config.toml
cutout = 0.25
norm = "layernorm"
patch_size = [4, 4]
layers = 8
label_smoothing = 0.1
loss = "cross_entropy"
nesterov = true
adamw_lr_other_params = 0.003
max_grad_norm = 3.0
warmup_steps = 770
Rows from block 5 of a small image classifier, named by matrix and row number. Rows with one number within an expert belong to one neuron, the router's apart. Each number is 500 + 40 x the weight over its row's rms, rounded and kept within 0 to 999. All counts start at 0. Numbers have three digits each.
Before each expert's rows are labels from the 100 images, of 14976, where the router gives the expert most weight on average: "strongest on" is what is common among them; "colour at peak" is the nearest of a few named colours to the mean colour under the peak. Only what is clearly more common there than usual is listed. The data: photos of plants, animals and fungi (iNaturalist). In brackets: how many of the 100.
# router: router (model.blocks.5.mlp.router.weight, 32x160, trained with AdamW), inputs 0-159
# up: expert up (model.blocks.5.mlp.up, 32x32x160), inputs 0-159
# down: expert down (model.blocks.5.mlp.down, 32x160x32, transposed), outputs 0-159

# expert 17
strongest on: phylum Arthropoda (71); class Insecta (64); order Coleoptera (28)
colour at peak: pink (27)
router.17:472557453535440532460555486520506562517446400509499403539539468446506490494531512446489500502498523526479528456582483420489545451462460549412479553486471512486522451507462508533560482551556501541589461450472526458467551530561389531474471512457543495472440540494540528488480539431513552450490487506447521504491579456468505542477523440489521464477518582524471483504519493529521508500435532554547540498486523516466495559563463484506541522483449506538448510479442552426476458517481464
up.0:543520430509398433503512542512449524493474456517532515492583534500459557525515535523480509483513447519496535490520532527424523493476486537436464471537579628520408546505478506481461502501501485526532497551511540504497490406466506443488484477459546415473538480429522530499504541497570450455525544516524462546550489450472505569525521536496474399443445501554531470523556514508488494517438542509484510500518491598511510448531528473513515511528464444473503519546472502440412544422479514
down.0:515501532566532470523471473500480537591529510435551511504410458462552501513522506547501478511549418481485498524519578545476511508486521450451452519442497555558394457516484600503505490464459523581508509465448467613534548471500489555535492504495488530472477449519482516471492486464530479520563511491487496500465467524555540492525504464487486499474510584423462486506488494517435595454493544505552513435549477458512530463584436567536486448472490526464567517503471426468529451517468462
up.1:488492536536467509508513458493529499597514523508506480512494523467446582516485462530409534502542492507524457547499543539495569525460450547455438514530523506481532491498534516513524470560520516526519404500597504452452517474526568513504505441486473589476511479471495431514554511538550508544508465422423434516524510465555495560451523569498447480525510503579505510523497492556416458491469461477566586475449518461514466576488533444493419491474464494487418546495475460487510462456430474
down.1:528516460523453499538544511473572523462500556422464426499528544515554492459461444484477396438470442556611533489478483476487563491493476523576520512559426425532458565472513450555486471520473489545492532544489484521563475482483462560480464514542508557479513478483518509469467489515499569577493431488520530503483491488522447466481533531468523431507443485502508521394433512548564495559535527440545465512553516458548493468511531473542451509506544516487482545541472506453517430563502458
up.2:533521473530460537501476520489480510511493497423487495452520473428501440487548480464474481527487415480537509493529527431533501462492467464494535492465493536492498526555488476548425467509456495482517558520469488525516515518533470549554439564492554550482529556476454618483523562518574514418503444492520566546423577529384449460485464503515575491533514502525517437469466477449480474508535522517460437522484502567526542460415576506524438536513486454481560570499549527474478455541542524
down.2:558479549540537535492500478525631531515517569524549424473580562507478468514477545524513455519441520483516464496513417473558520518486540490524463524542551458554531558469475541461544510484518556478548496480568452487502467451542519515477468536462501530471522513501469523507505516429444430543438494469423468469550455525506516558487530442482425468565470526436467432513511492480469451460490507467549578472479498443405478582498530526499429451446511518558510475472505477535485466553512486
up.3:561499524523491551518455487545507470498502483523447486531443558484473503469490476499500524498455510509459460556504489437484488460515529499496442507526541526477507518500479555433395532559417520506499458444522504569457510523510448564563455572498523493519565510443471451495418472547502486549525557516477533516446471585459497463545443554514558495457452547540582541470476506506513502437425544506593461529447536390503465489443558543414536499500477475460477518509563544525488461498479509
down.3:509521520504464440467493516621452547463455530480511536480501546446536570524534443525537502526465517480544597512537467475547472437501477472481459460494528514546469514535593471479478562439465470536483463442540463524550511402451481511531571424484438494500497535558467571512533499539483499464532518458495500461502432519507495499475507565493533543484464389522496465541504494448535472529427454437514480514590562497487557512491468448507527526594468508500501527523508542460443538509466523
up.4:496481557522527507504434488462516454557498487579475505510475553512539460499559464498448479455530508455489507509467503422540454530498579513421612483492454406525459522462496496517533502488496543504527522491495497523495522522558436424577468448519554539477492444538515417482492499444516540506545473451458562513559585555469559560463575472508502526505525477553514538495533461538490473444447466456576518441502411487494443477488500432429484493512485505500501402556520525469515493525488493
down.4:533473593435516500516514499505401511565536509487500513523610422559484459414546540469489470531478509573519481461563529488449535498457459463510480512565544512528525504535458465539412500459536494512490514531534524497502490473465438547528497530427441526543520498531528529485462471499512450447551511466456468436521498521521542466599521532590543497502478481540499516424427514430507486492495420520452502492518533475501532502459538529573521468519506375465458508481473525511505503564487474
up.5:498544513542528490517428553542540447476447508444498435543487515531473534467553407505497517550496543457498497479514482474548423500476510466511430569498450430533509490469533515529557572471530470499520501477482472523485444509544447571527524479505478456505566479516449430532510508482486480548529537512472337499541456453491449541522501510557522498464541469511533512444564562537560526441507494469538509468545523491495466441504393459509462497490455517456517543523569498545500484413546536
down.5:452540439487502508510481497517489527576515528524496577558484501494425499478453579487448468494471489485496458485450498502464470561496479497491486448450495486520590502521477475501472448465493459508500562532570451493403510432500484498575464454490524495463455523448527551506517450502505532491541470509524466503409515555503536488478570465466538445649478482439495479555550509546526499512548538411457497500524534512525448468493502558464418535576521489493585453453550512490569502504552480
up.6:524523503442409550487495476454426476534425497423489473478502467435519539440468554513529447521505477521446502521545474529519520519524546460527471491498512571571481470462506525501514495532522491523517481487557577458537552457509497431526540449463493512480468479465472520506532528411587542518531373502565549480509514503478453531487547494484513532501480562556509485599465452523589507508552467570482490500502592545511563489497510486434465507518467465463484517454391446507483540491483506
down.6:484514482453434476463479438466549451546526488515553485566465497586512463586502400477452534505526543505484535523545498538477556434451515537430504458559510453503563517562450469455496471519518491472545551471421470512520564575483460475466539433444610500585501499515515501567493488555480527457492497512495524498499485508428524508536559467474501446497539535451456531503477488545507470462508460585563490502455513451488528511536494524528473475414496539450486505473456514520563512428521555
up.7:504407584509545461484405484483539497448609542466487458550510595493522437527511509425495460485495506492511481514491513523524490498496508526504509454496487560562555474455505535433492516493533472510475484420564507563496475528509449474532482446486570477443500532525554459516586448476442559484507509479525524520515485509586467520543486462453544491455503473436462485487520436484425528581575482448552499556490562473487420507510468509535547471446488479560530526487513462468555492565501474
down.7:544514443528537445449518501557528422521462523475464474490464515472549521505492499500501465532488492472505430496423503522457469505511387535555583510517526532520492531492458446458534555537519487473448510409546520528445483461472458545447539493484462470480520601470515482529493497520542448478503479512445416535528462498421456548557574485545536531503558494531557466473525578466497498462493434491513477571564529533473520479527565474542519509570459553475483549495545512441461603517487474
up.8:460492482440561505531507476486502467467565483592528520506544502483507522487482483491469485462548440497507486537493493437430534585467485435516527471480474464540495463519526491547485500427546467438493470436509542472523517465462482503497593437537503421554530456553473502487608526435475506507487570524486525461475536462475565481589523498486463456494506546499524520502424565566463476495522546517571511516487521478479548525466557460483481556504494606472489434500563540514459552393459504
down.8:525485459514560452525519508506521520535500550565516495521485502506488454505451599565457425492522610541464515492438501491422475413572441516484564519445528549481526484519554425541489482536507514493481529526531558439579540496494504470429501478537445472497521492484479488483515526478542440550448496470464521485524349462536452475436505488535530495503497532504506479488448473478470490499506545523487456463444475498490454494464513539562499518504532448572573530419507539558501563538480553

# expert 3
strongest on: phylum Tracheophyta (84); kingdom Plantae (84); class Magnoliopsida (79)
colour at peak: brown (75)
router.3:500506504465515490471418527509471505524468565536451450459473552521500486483499564446487490544492519461470478514465499517496450540520531511537433528495460470595580481529534484469524530480521518453524504491449526546450451515456515505535541470496436501519545519514532516599556486521488443558490465441427543537541538501531467575497535510448470538491484433465461538464529535554407563525506435498578463453561568450479510501476510512553435412523474507441604520499505447535527425497517535
up.0:479445523504462493459408537488496505519458581520472490449523473480494445516486495493554532551489451529460490515506478566586506499514552444511529486469519572521516498446507526487482514433469459461456528530540561537521428547483510432521461459549455518520515478508546372551531523493480499508514483515599445493528532454556465506521481504522478497518471574563530469420455495466480578479502493516580498546535550513428454459534474560541536395531549467466541476514493480489447509552427504
down.0:473475511541530427511526551596514484500584454556488465530528528473526516512546507551481405473526550515492517404500471434548503484572517546577478466489485509471493547528507524465505487477545511466453455429538506562522543537473528528583506496502500482536487502491431542464551493517538534483469500555443496454584480498495505548477517510501505476548482463507530495456447555366570494488489541457519469445474530504518510489472445430499545541497448503392435449543482492480429491497510435
up.1:507523537496570521546514468467498492576450541410505574440425552477581499572457485461535564568410412536469518476520509485492498522483465526497518489490510531585510494479437445509538517508539475498499501513476526474557527500460428503461547492473498484462511502428490487542494459556527445468515553531610524479481488505468441552527590554540585511498510511526541437493469427471494483520493491529462488430529459489467480481456510463479555459460541503476450528515468406507530499552446505
down.1:548533468502568465475513483463557508508495454480499526475524519452566519479414473542465532454488487499502477510460485472449508534461516466474414492501472512476582567582459474472451442480553549469526532518551545488538560552472498525434467549465426560507463539463501526560493478433575496524518473484476569471484536515476519437577540453484524446523463511485526532475512451522591506488532535537453437481530536472554486534545546509437489517450493400556407535508493447544541468491468546
up.2:510585450535504479512549537505534458430533523488527481500522508428465525479564543523523513514501491465519527556572476510504529436535510546434513520475521495543462465490459497487404467488574465470553471571518497523516417438543441528478501488508558503537496493460518433462545518500496515537514488485544631514546505452505485494486518569475507529477453509450486510527431540475508519487365542535553546512462508509438507456477500487482500575424564506409490475536470487441398512513497496
down.2:429514500568518513480522526444530453507475542484479493496564527524541559563552495531503568487505508527466459429498495533462523497454534425497429462490495505556440587509525500424526509552556525493444500500516575401569566483425541540499547561460457442438518516462440502440523453472501534520442443448482477501514468441524463477522507516457491528497490493456571502475533463472465561509541572533508509545482509531490504475533511531478502561454458514581482467477549441422486495566452465
up.3:495498512485516552528514538500428469518533513526466514554496451586535477472522491465560475469586486455496388486481486474535494492471474526512493564533516571491567534479535475548475524510429482497575526472498521460461513453483470501512496487516468582474530473500519435493360497526501512502503498519550446519496494538469460478585415514506480509523488418466483570522496535346539455510515575472467545419520492464527448506526429546454506472523517529585532498489512531510512461505502506
down.3:560501530476480478492490486468505478469482485508489466523430540520479367458399509535522485541529479531477560501530474502537539553483470502508551497483616475517452461467585551562517494545440481556481548515601533472451506515506463464468482495509443517457572490520513505447499515484472491543496508534496551491534575494491581511468473522539545548424516501429499482529442450565453464489489490537548483515507513449434452499419470410501514520492488526537468516444480473502572448535569536
up.4:526501468541515463498516491537464515500463561421529492423545455516524546523471514515511484512504456490487483532574452533491501479521482535512491545523512586480592515498531534480451447469575459499515538518575462484429512525423416492514459504506503593477479491448581494498447495450527508444501455484571644552471437484451436496459498512515563460462512515500483536506473537502400519535580465466446454548524543525509494494476543526503511533483533511456559507477565455474431484505480463
down.4:540562469456477497440530501482505450566495563593478471470476434528500507499539519515575475516520528526454545450528497497438549448481511434517495508484542483546427450456465530505544500567486533464555548532464459414434581491557551493481481443474484479482487447541521469488474477486453449555520552520587460509582523518483484526566506490524493552496477575496510524519461519536494497490540468428520483410508479505401499479505463574536503451514499552513550468481454475555490401495520538
up.5:485564436535490526438498452508519541470540393521518499526516564455486541537481541509490522494584451443488537513507524452487471541489486517475457414510516556471479461544457505454592499470470450501496470397478534430473462518561496539500532485436495497544484475488438543536557496524555477544504434515436525549457479466599515575495530522499453504435503532434457549491503420501508591439544495542525543532512501536526508509493568436509482484500437502488497447540518441497517528496565500
down.5:498464530498456539485549518486448487522533485517499496512436490538567458449511520482463479479516512492553500488591492614464548512552439425507603559507516508518533509503514487511470453531486488524563493402492533540429458477432471507443475531481503545511496477575553438458450484475476463501529510464523500531479395508543537463476504547559507458527443521448471501544502489582567469552590463507521515408519559551414433530456539469486492515436531488478506476498457497524471511481500497
up.6:519499502499511583464504481542467517439476525476459541457533472448464513540543581506548514497499474518458479464499483520506514462440568502428498492463514460498534509551504510516475515582427464492515540478475453494533438470552540438484515578513460565535485450430441465514471532552510468473492536455549555464396421545498566471437479586538559514465524486501517495523462528502554500565417516543490493507513517455486492484568472516482609524472426538464482498530555461530479446526451567
down.6:520480583548511516549499536518577496489476471452493439589485493435452500491522488493526512570498465463474498579490489490510441419483490499457535500511488530512527464475434484556463569406485566513437470556381504517507508494526498481494491490567578531493546452521571473542429527446525494554497479529470472478516465503441474430469482505463497440552505511554529453529522524508472537534474449466544565501515519476552467561464529573545474480483587433531546460479526478452507525540524436
up.7:489495564444491446534482499499443465469561541560538470564522482520556484471527470460429492480507432425483493453417465485425509493494519482491471471473565509494477551503475470486445520542488612506481554456503476485563585479484446519547542567529432489527598472454527585470525455555526539483484447531494577485492527464509529517454505496515527495546541546512575466515517488468421461554432506444538453482493474546495501507462578551461533443465520530507474500456567505498514478539496543
down.7:495462507549515556505489477476480537506475420513459476516528514535567529519531557543418453561489482548495534466594516462487522480449534478477553473509543515464491509507503552551513448502432466499542521561502496540505439542424522425471424491548515530514526553537557493520519532460470462454550413547492507489481525495498498496509486487502531547497515518439425546464529503491553487508497506565451533461528602445516491347474429457502433459489506421460546453527524541549497515500527537
up.8:493500500442462447429533483501466504462552530478526510467481506477523534524545598497497501545532564494476528456505487589501494467481498531500467405476455466492476414489510506558485522537516504513498558559534467488465495496449511519526451514500540551524491592573531465499500471508420523500464386534558526528499470546488514426494505530528477476477453469429522585542487530448512530589567517427535474536434496450496535516481523394465517548521511517421546450491483584509446476478489511
down.8:480489481527555515456445473523512503496445505516438464532543453529473473433438456559545516554513450426471485526497442525494412518494534526547538517508504535522495516503455512483485496507517472552443480501465543450513530538468439479483504473494541528501512468512434462562526454548543481479583520518517378540524474519503524507495531485576540450582538517528465493511560503555553454527512486496459495592517437525570555386563475539464482487462451509561442469499441396483527483513460481

# expert 1
strongest on: phylum Tracheophyta (31); kingdom Plantae (31)
colour at peak: pink (45)
router.1:507503492432559442507538495496511498507515558482510526525563531537508480463549501566469503478584492414436486454505484497487556543522565480463527544502485516533474492451434513417543547509555550504498508536425472493547490486474461464469510526546514485487482468479565530554510574557494484489476522473480519562513544436457526574479564530509480476491533545526545494434540555448451478481497489410517442475605477510510518475464439469419577446546479554429581483510517440469474544463460493
up.0:505472521550514437450433453461534519511560528487571472530525535496484465478535518469508515495573443468533563495491529557454539512428549489428455437526524505589547476537442501433482527457520424535504466444502543545499473539534538591478493465491551504446465479485534474539575457452531538520469585494518448482468507419498525581465521476437442466504492552524496481546526546468495467544426490405483546482498487580476550460518518523546526507524442555473521486527488439523480491457510487
down.0:478470501571546524567486563445444453492501468524477605533482527436481529524450554479475551475504487447460464574498467448490542538486521431504473551477441519485527494523533528530500510554424542458514513466528475460420482514517515466477542559488477401494507478444554469537467452479486484495479531601518532536485504526467516512475458484436550463567578438478487534465438557395494496469563599506540495508521567495509468548494494517472497493527508452564547499466524530446542479539489490
up.1:521526478527441509525479473468480489502473457535534519518561492450460523393482461575519478498495442503520454556575544473564524472546501555470517450483510618516493438517425589412536488486505527519541499503464436492494493438525455529541502450510550480494492485440493490446463586531547535550566568545509529499475495460542538496545496535391547497504473477538527486521394472562466563526445483573474478504483472453487504495428474523509542469476440522511523464529519525490478488472464494
down.1:526507491479468560513475498485468462573508449396491587484528397474494466512502561538544480453490549451461513498523535525572436534580497513529486492484507458490501512518557565411466521433614482534487506503467517450467496526558520467555479510528540509507571448503538504458442436515489532483582477534508516537469520499484478419481487551517482431483469537503526500539563498531544452506493489527496473458467521523455454558420541481565445547443514427493527499470500475501579501452550503
up.2:509439509545498497482479495423476520435553549504483506564545567514540441494521521544469542469514488440470438443464447429537489458430522418485484543529480628481491515460488543441555490487579481474570532474455517528468504474495484532501510549515526529490514469549546436483500557469579543574497454559457512493505554471509561557534492507463435474537452562514508506547522499404469521511418469437519518525533484493510535440511480517506523460519476496507577535480462493503449423502507452
down.2:494560437550518547524561441440452503513546535543494468481562569483545518528458513554462484515543503457411554468411486453434407511512474471474487514449473494478503461474550482460525537554517546452540488506479481580503497456501459519506484529516475481523440520478548464462443497609545532496499509553448535430500510521452524516623481480445497445494504517532536492542549422502471534520511518557514569497495456510481431470526522490470446501519453578463461514458592535515496490478502500
up.3:493561463522406441523589493488464512499544516489471568460505429453456495514503447505479542509527533530494562488487471422495516574462502468516506459471554477521544530551557444581466499513468532519477495512506502483527539509430507445506507559530399513514528521554517487408480507566453459499496519521530512488483544558527545459558457530411563419481487470475523502542560514472481497514559453541498500509451453502521422525498511453429412579492576514478526535525455467458454548493521507
down.3:493501455460581540521567483428550476566491525560465499580470450498522499548482440546506484519508450497535481484519475464431544494475465524466541543514474494481431513511501450497481478420487475518521514485500487532411458489445524606593510456485436503452562503583460516507570505533477504528555532530472487517481499484472508516479583588527485521448518467558472572464495451500555461533493517470535469474543486529504492559514425426481453526428487537577524404441507525495489493517476503
up.4:471497499467462529502534501525441527402505563450488520552496426555509536472495472424483499575466473505530449520561520490472550489400404549450475460402534576491492531516538505471481525486575482488468507513508480485547503469501572534531413452455598505511488505447529530542483516422534573479488527546553500484469519490483528529484503491484559488510520546470497517490424497498438416463503488468525462510579574539539486517458577419479505504493520554471483439479530550518503504518500485
down.4:577514517461444498444542535538500443506495565544474543418519489514493539488529478472400457571479457532524492506569523460546531489538556478449462474489490509492483513488434486486461576609448528549543474500444497494556477510506416521513531434557568477498515555511412519530499437449494539513497466533424481509509499526511468589469484535491471505416464458386495437539532531474548500499529485538515472479478552518480474516474534526521544527449516435507509452515532559482501548441514531
up.5:515541456432507474477527460536499489519541476524504617539499581533475496485469505508463564538606495508460531528538492498403470486532529564480446510446471490498510479468541494568479496452536611533530446443572490473456523507491429485550471470468542537534533508475528500440417517547513449514469442508510438505516512485447507429526493455487458463571537459532518528528455473451444483606510508520479472505490538456500419546492535468490562455508491540539527418478500504528517560463494496
down.5:518466502531540458476554572479486506575468429466642478429466517514523464492507497470461548504454495506525520522413523519479446479545500558493459491522538524514450450456487556559464527514542512450621501529509538484529494471499481456493552478506540460424488495515468442475423484488496486478422604490557495484477539533512528503485408506475536479481581598569526470501532467575476512459460455487484481522488486465522537543526559448474444506510475532526501533454552492513513492508471450
up.6:495471489362521452472460491483513486480567494576541498440521475474510488529470503495546463530527562474514570460445540520530439499573550477477455475500474475590478449467512521444478486501541481495502584479499510490557537579510488473538504450542439486542500491591478498486514511543480442495496494500505487433533483540555511500473480483506404507502592467581491477457479453475465561516526473484523494502454453535493442509444528562529591560419504532398548468514483474508488547540503516
down.6:494554492467495521507554485485428537552471482511453543520484461553529462483449466467535469509567509469469505523466511522462405502515463518414415532500471527524474515465452441512460516557468461538442464491410414486470492488527463499516474493564516489544508570505493550502553546515498408487437558506538514556492503517533515516493452551467524538486463456529523596523428503486507498457521493499502573520468546558489537473526407551530501514567565545467539515594422494498427509460521546
up.7:465529523461495580496505502527464509531475460484460504508498565547568438519484386513489512522435488546464528508462501473591473558495494502577508482502486501449510387451531519468530546452430486495493499520474536502484608519486487452532471455499529451486456464505502385504516487538488491493566498528466453494513517518531545580585500414497456480462477537491491488509544438489459503528529504526585539484580442521518467521560478480447434479473491530518468390526529489540462531529519512
down.7:469536538507515453447519522497541384513492486478454508487471508506585452504534586516474534491485520508585558482527455524509586473548529523518501473458431516505542507483482399538491495490523493513598471490557504470582472413518448577441538488472494545522500431448461514527511509514513494489483555503476478511573458482545554516557509409523490480446488440540476454533428525481531478477438487462496445421511546503508473570554513518517531470530514445556457517543534502499502513448434461
up.8:554426400407455498502492523525539534432411556481551579505505543431501484521510514500538443489538523433455497537444439507519505486506483486548538470496522519523508505527469486455513488490461542472474522478482465462464505502477502480435495486474492517509553479467522498567544534464608515581495497488541590539513460422485480518459493530583448449557514469481494554470467564548442450515572532490508413527530529556508487492435515552459547484498463477572518458538520484514468440546472466
down.8:461510507512496516452497397495443536525484457511429493615457486476413498528615461453539547556405485500524415501507533437537517473464448403493468485475504481517505490541514464501463482493500520492540518491475462537503538529493567487518480476520561534528466479489535518442481545470534519393542533541510487533479514528484512593492506526485543523479496500571490500510555436473500537484488509457502487532529559503500580480527483462525401497575508532483446551435560469481465498494523422

# expert 8
strongest on: order Lepidoptera (37)
colour at peak: grey (85)
router.8:520461483475547485482509480543518448514439548501486470566548578569562459539555515464472501559565509494493531512474448464490508478449482521460482549482483441463555565434507464523465527439463494498571483523493521533500447478560495565514446508501546515444498520494519455572468578485488477458470520456560544513500540521469535485494508510511501471522544469449466477462472552452523405448439580512555500446523518447486410542469542503465539418533516572492482387502523582490491487492538542
up.0:530515459516461477473500542446409436505454465515525476531513529444510582518509449492486539506515519561489517504465515459573505536531478508504518503521530521564471562466465497488394543492496492470522495471516540528477589526516479533558493463477482488484556530545485437525470517525497537463486545539504451474611512488503480499496444490479458516463479427478519541615507525395429456514483554563556506520470501468487450446464540437451567530427566520505507467536524581485456513404487487
down.0:455505545527541511612508555500511559576507486576535402494519494486448469463460526530507373515506510490545527432488486502510522475513530535506482447505529451482522531507483533568552477469496485477523492458534525492573509496512448491449476444492507495552481525492440478418450455511534576464470498494512541454472448486474512576549475535521476505516488570505502434469559419512577481466556503505454535410504432524548484492498463560398494527512514521499463454471529451516442564517499536
up.1:574503547541455431499487448453585506564600467449465530470481525467522520502509513446505536542526504426541417458537517486569520462492402543478449542490578495490512518478472469505481546442508486525484523519417513494467548536480452540516533553494513485448431583461549498579532505515519443501505524588514475558521484437491499513459517521487568548508470515477513517521528481448519465496419485435444528497493555420468574496458481468534582433492500493544509508521488479486474508538488460
down.1:504499453481473466562452495500365572488545456487490493560523488486503581514446474468423567509466510518464555492521480516509505574539560493469516494539445481478554521508484461515557483532489549539486495471512541423515512530482527462543457493565510491561463514449453509571461487549470540500502476490575516527506501502525427516461515499482538507466420579530517417491625462465520493525462502541511480484473468529454536507456540419487515491392502466505493490590473513516471425529476531
up.2:547519437507498536423503530437461491531527476551513468472517474473519538584484493507509449504507474442480592528447499530469471534487534443516505511485499516529518546492494480540483474513493504440540509540429510473504560548458484524492540512503509462475518498555535554503540521482539502555522526480506527498496556435505596436510445450518505455552511400491457471520443485489476507529560549608494483506573577485422411511511470495416436441488587566463550504482467513460434519422463525
down.2:478519538458462494449475509597501606500515485465468526541599444519534502534420487495537496525450459513425475493517427464548510538481525508546510469490525522514527437480518586452536477519555446479382481505541624463544454453473519534548501500497491550490497489482547529499527455526529499480497577502496469523503489435547463534407474467502473496512467455486505554564485509486550499479540456440491534459541538512534530486505474433526500548443523488401482452550524511540451541508537501
up.3:467503474459488543480586473524511543490538480525483509588547458512537579469597517510487484500555482516548487487469504433423530522466517458424471550580447509478522506551446479465530434511489535495457473492510449443547494517481471479444473592530470443531533498490540513540516491407522518460462469497489542513473533462508561549484587487421535476451520533546494552511506544486477472456475511479527472478495435544524472554521498587403579511471461536506460451428448550509467539518476511
down.3:447502548520573559465504509432435509478486431492499450474396483482553474465548536445544459545479465481568481463533494561518502417570476446454510515445534558578522436508572458480508502473477427514551466463433505523503503492493543486559520434499453490472535445550477463507538464457501471491472544538514587546531543500472513510547518430540512576434471511498535549497514492550507477538507514478463443490479588424503531427492513474508489491537551520432464482523497481529490513510576525
up.4:516479505488557451502482448461498488472640558510473506532490508479460438437494492570516495478486466583494479512563430457451513480541514568473433483535515515456466546477524523418555517548517533510517496426514509450573481454515558466519622515546519457508487479461427493573456524527416510506482566512467517481490472533528560482505514535487549522491490469450462501444399466459519400563448496480507460574488490505524507491493500476525523561514488505543467484537528491516561523539495511
down.4:529510544499524504453513462569499539539516489472505562457476485534519556492470569447502513512495459468440450517482505496457559592385468425490443470521533463548528538539521392514430458423470577474454517533405568458480542466551478474516553435509470538481471495482496479457470545493581548526436464551517481456499495597466422465483494492486507456490513529536457528503500560503500508553542488503543504478456475514481554537521546527544498511495524570483566496502499472471458576488495506
up.5:530503458533499530500560419497490567518510534456530570498505511552467485499527471473498483496516463600500529457539533478398577554516510598437490575478530554511481530514393481490555481504504506493486521464502476471471490445477496542485452516470529518502475469446522573533529482486505457517446517529545539563490503394467520515534512485575566483471497531456481462510486526483442496483585451527519524534486416488515459463490548456519545471490563509493416464541466377516519502461446506
down.5:569580507495547516509505529485458440548501500551515492491520496478512540457510436486488469532586517528517509497443476559495436548422473537581485444464514513414490569489554565464464546469472518521552439523488577478501541540480495536573512476466531527440518491545473494528502532510532503471541517517489395475456487588448439516487512544479432466458548554502443542458444432444459443527476535492476544565487466533460509527474485483475482528493467491459495553512465576496497500414430539
up.6:473549436529495492461522465493480508468416467438465527442586522589498578527501497514577513497560460457505507465539523503578486507475531564507506521547472595454534506470473517380498514454536508529540475473505529540472496485521504614417518520476495485451448541506538477478513513525533456505561490441544463522468471456478483468564502550590504509570490548503536573492517488400469534483493518456470439544554520461482474495466448491492498418471478493468528528474523485472483478431482505
down.6:472525510494485495481517498491444491445477405498542517478537430492493564452591528505550462525460475550480490484463466467490493485503470446442466503463503554462473495479468551492497530436590508534532488481367549574514473468488577510529470577537523457561561458503566448534529501504475481473465485498570450508462561483497585486497491484457500483473482502464558470576520446502532496523438488466433497512443544549574540508503506460521466482460590551542523527462475534466571523551541514
up.7:515588474465482477522561488543542449517474521404528501535495492408502589473525475450447466491495506546510498501493505443443494489513484477524517532469579437513416433436479505555418510590461517495535503510499503494470494468482449548538465526507466465588511496423519578500438479488537466599521550522553532490490437469478500441495496586498522500448511472488564538540453495529549502501516465564542459566490491498511498457489558479527446514503504527468465534472502588476550437459526498
down.7:442496519474476443485543475496589509450478540549564412575356529494509429510533545455565494579492525503558469540470488548487578435463440461488524484507536528515463494522628453469506536488527490479480492516538512495520550513474533511541516502503495459504482530513531517522550515519482509467535520542497498546501498484526527578515488490476467512440485509504556460500472612488467465468467453524572519488466480511511505496463466508460423459589545501502438479429450440472521473529433511
up.8:530510525420473450463471437492482545477497519442459528501552523494454477497499427474487512507486492481529471507526457458537544510440486520466504430522476517576500500479483538439451520439441485502535430536454549440499550509506535559485552399536517553508494495470573509547496586544549577507481588549464566520442530450522581551476516425403464497516531523559522465471481481473524527515446454450483516511577512477479552526501515448501451486492498556439577458482514510463512558497500537
down.8:474471500535474498491501482458488531478475498497517450512472566496474534472515493451486578485539500471559512503424572507420470520536488471520467465503574444519520551593526426460528615466473498500401437505562508436531474497491524514517434476448466538537522495482553536470488519531498486504529482460539444501522502494537504534567500573494502377479560472552510622507435598515516469490544497430550483541498542442501525503459467486512450543547479518449440501491499487493520526506458515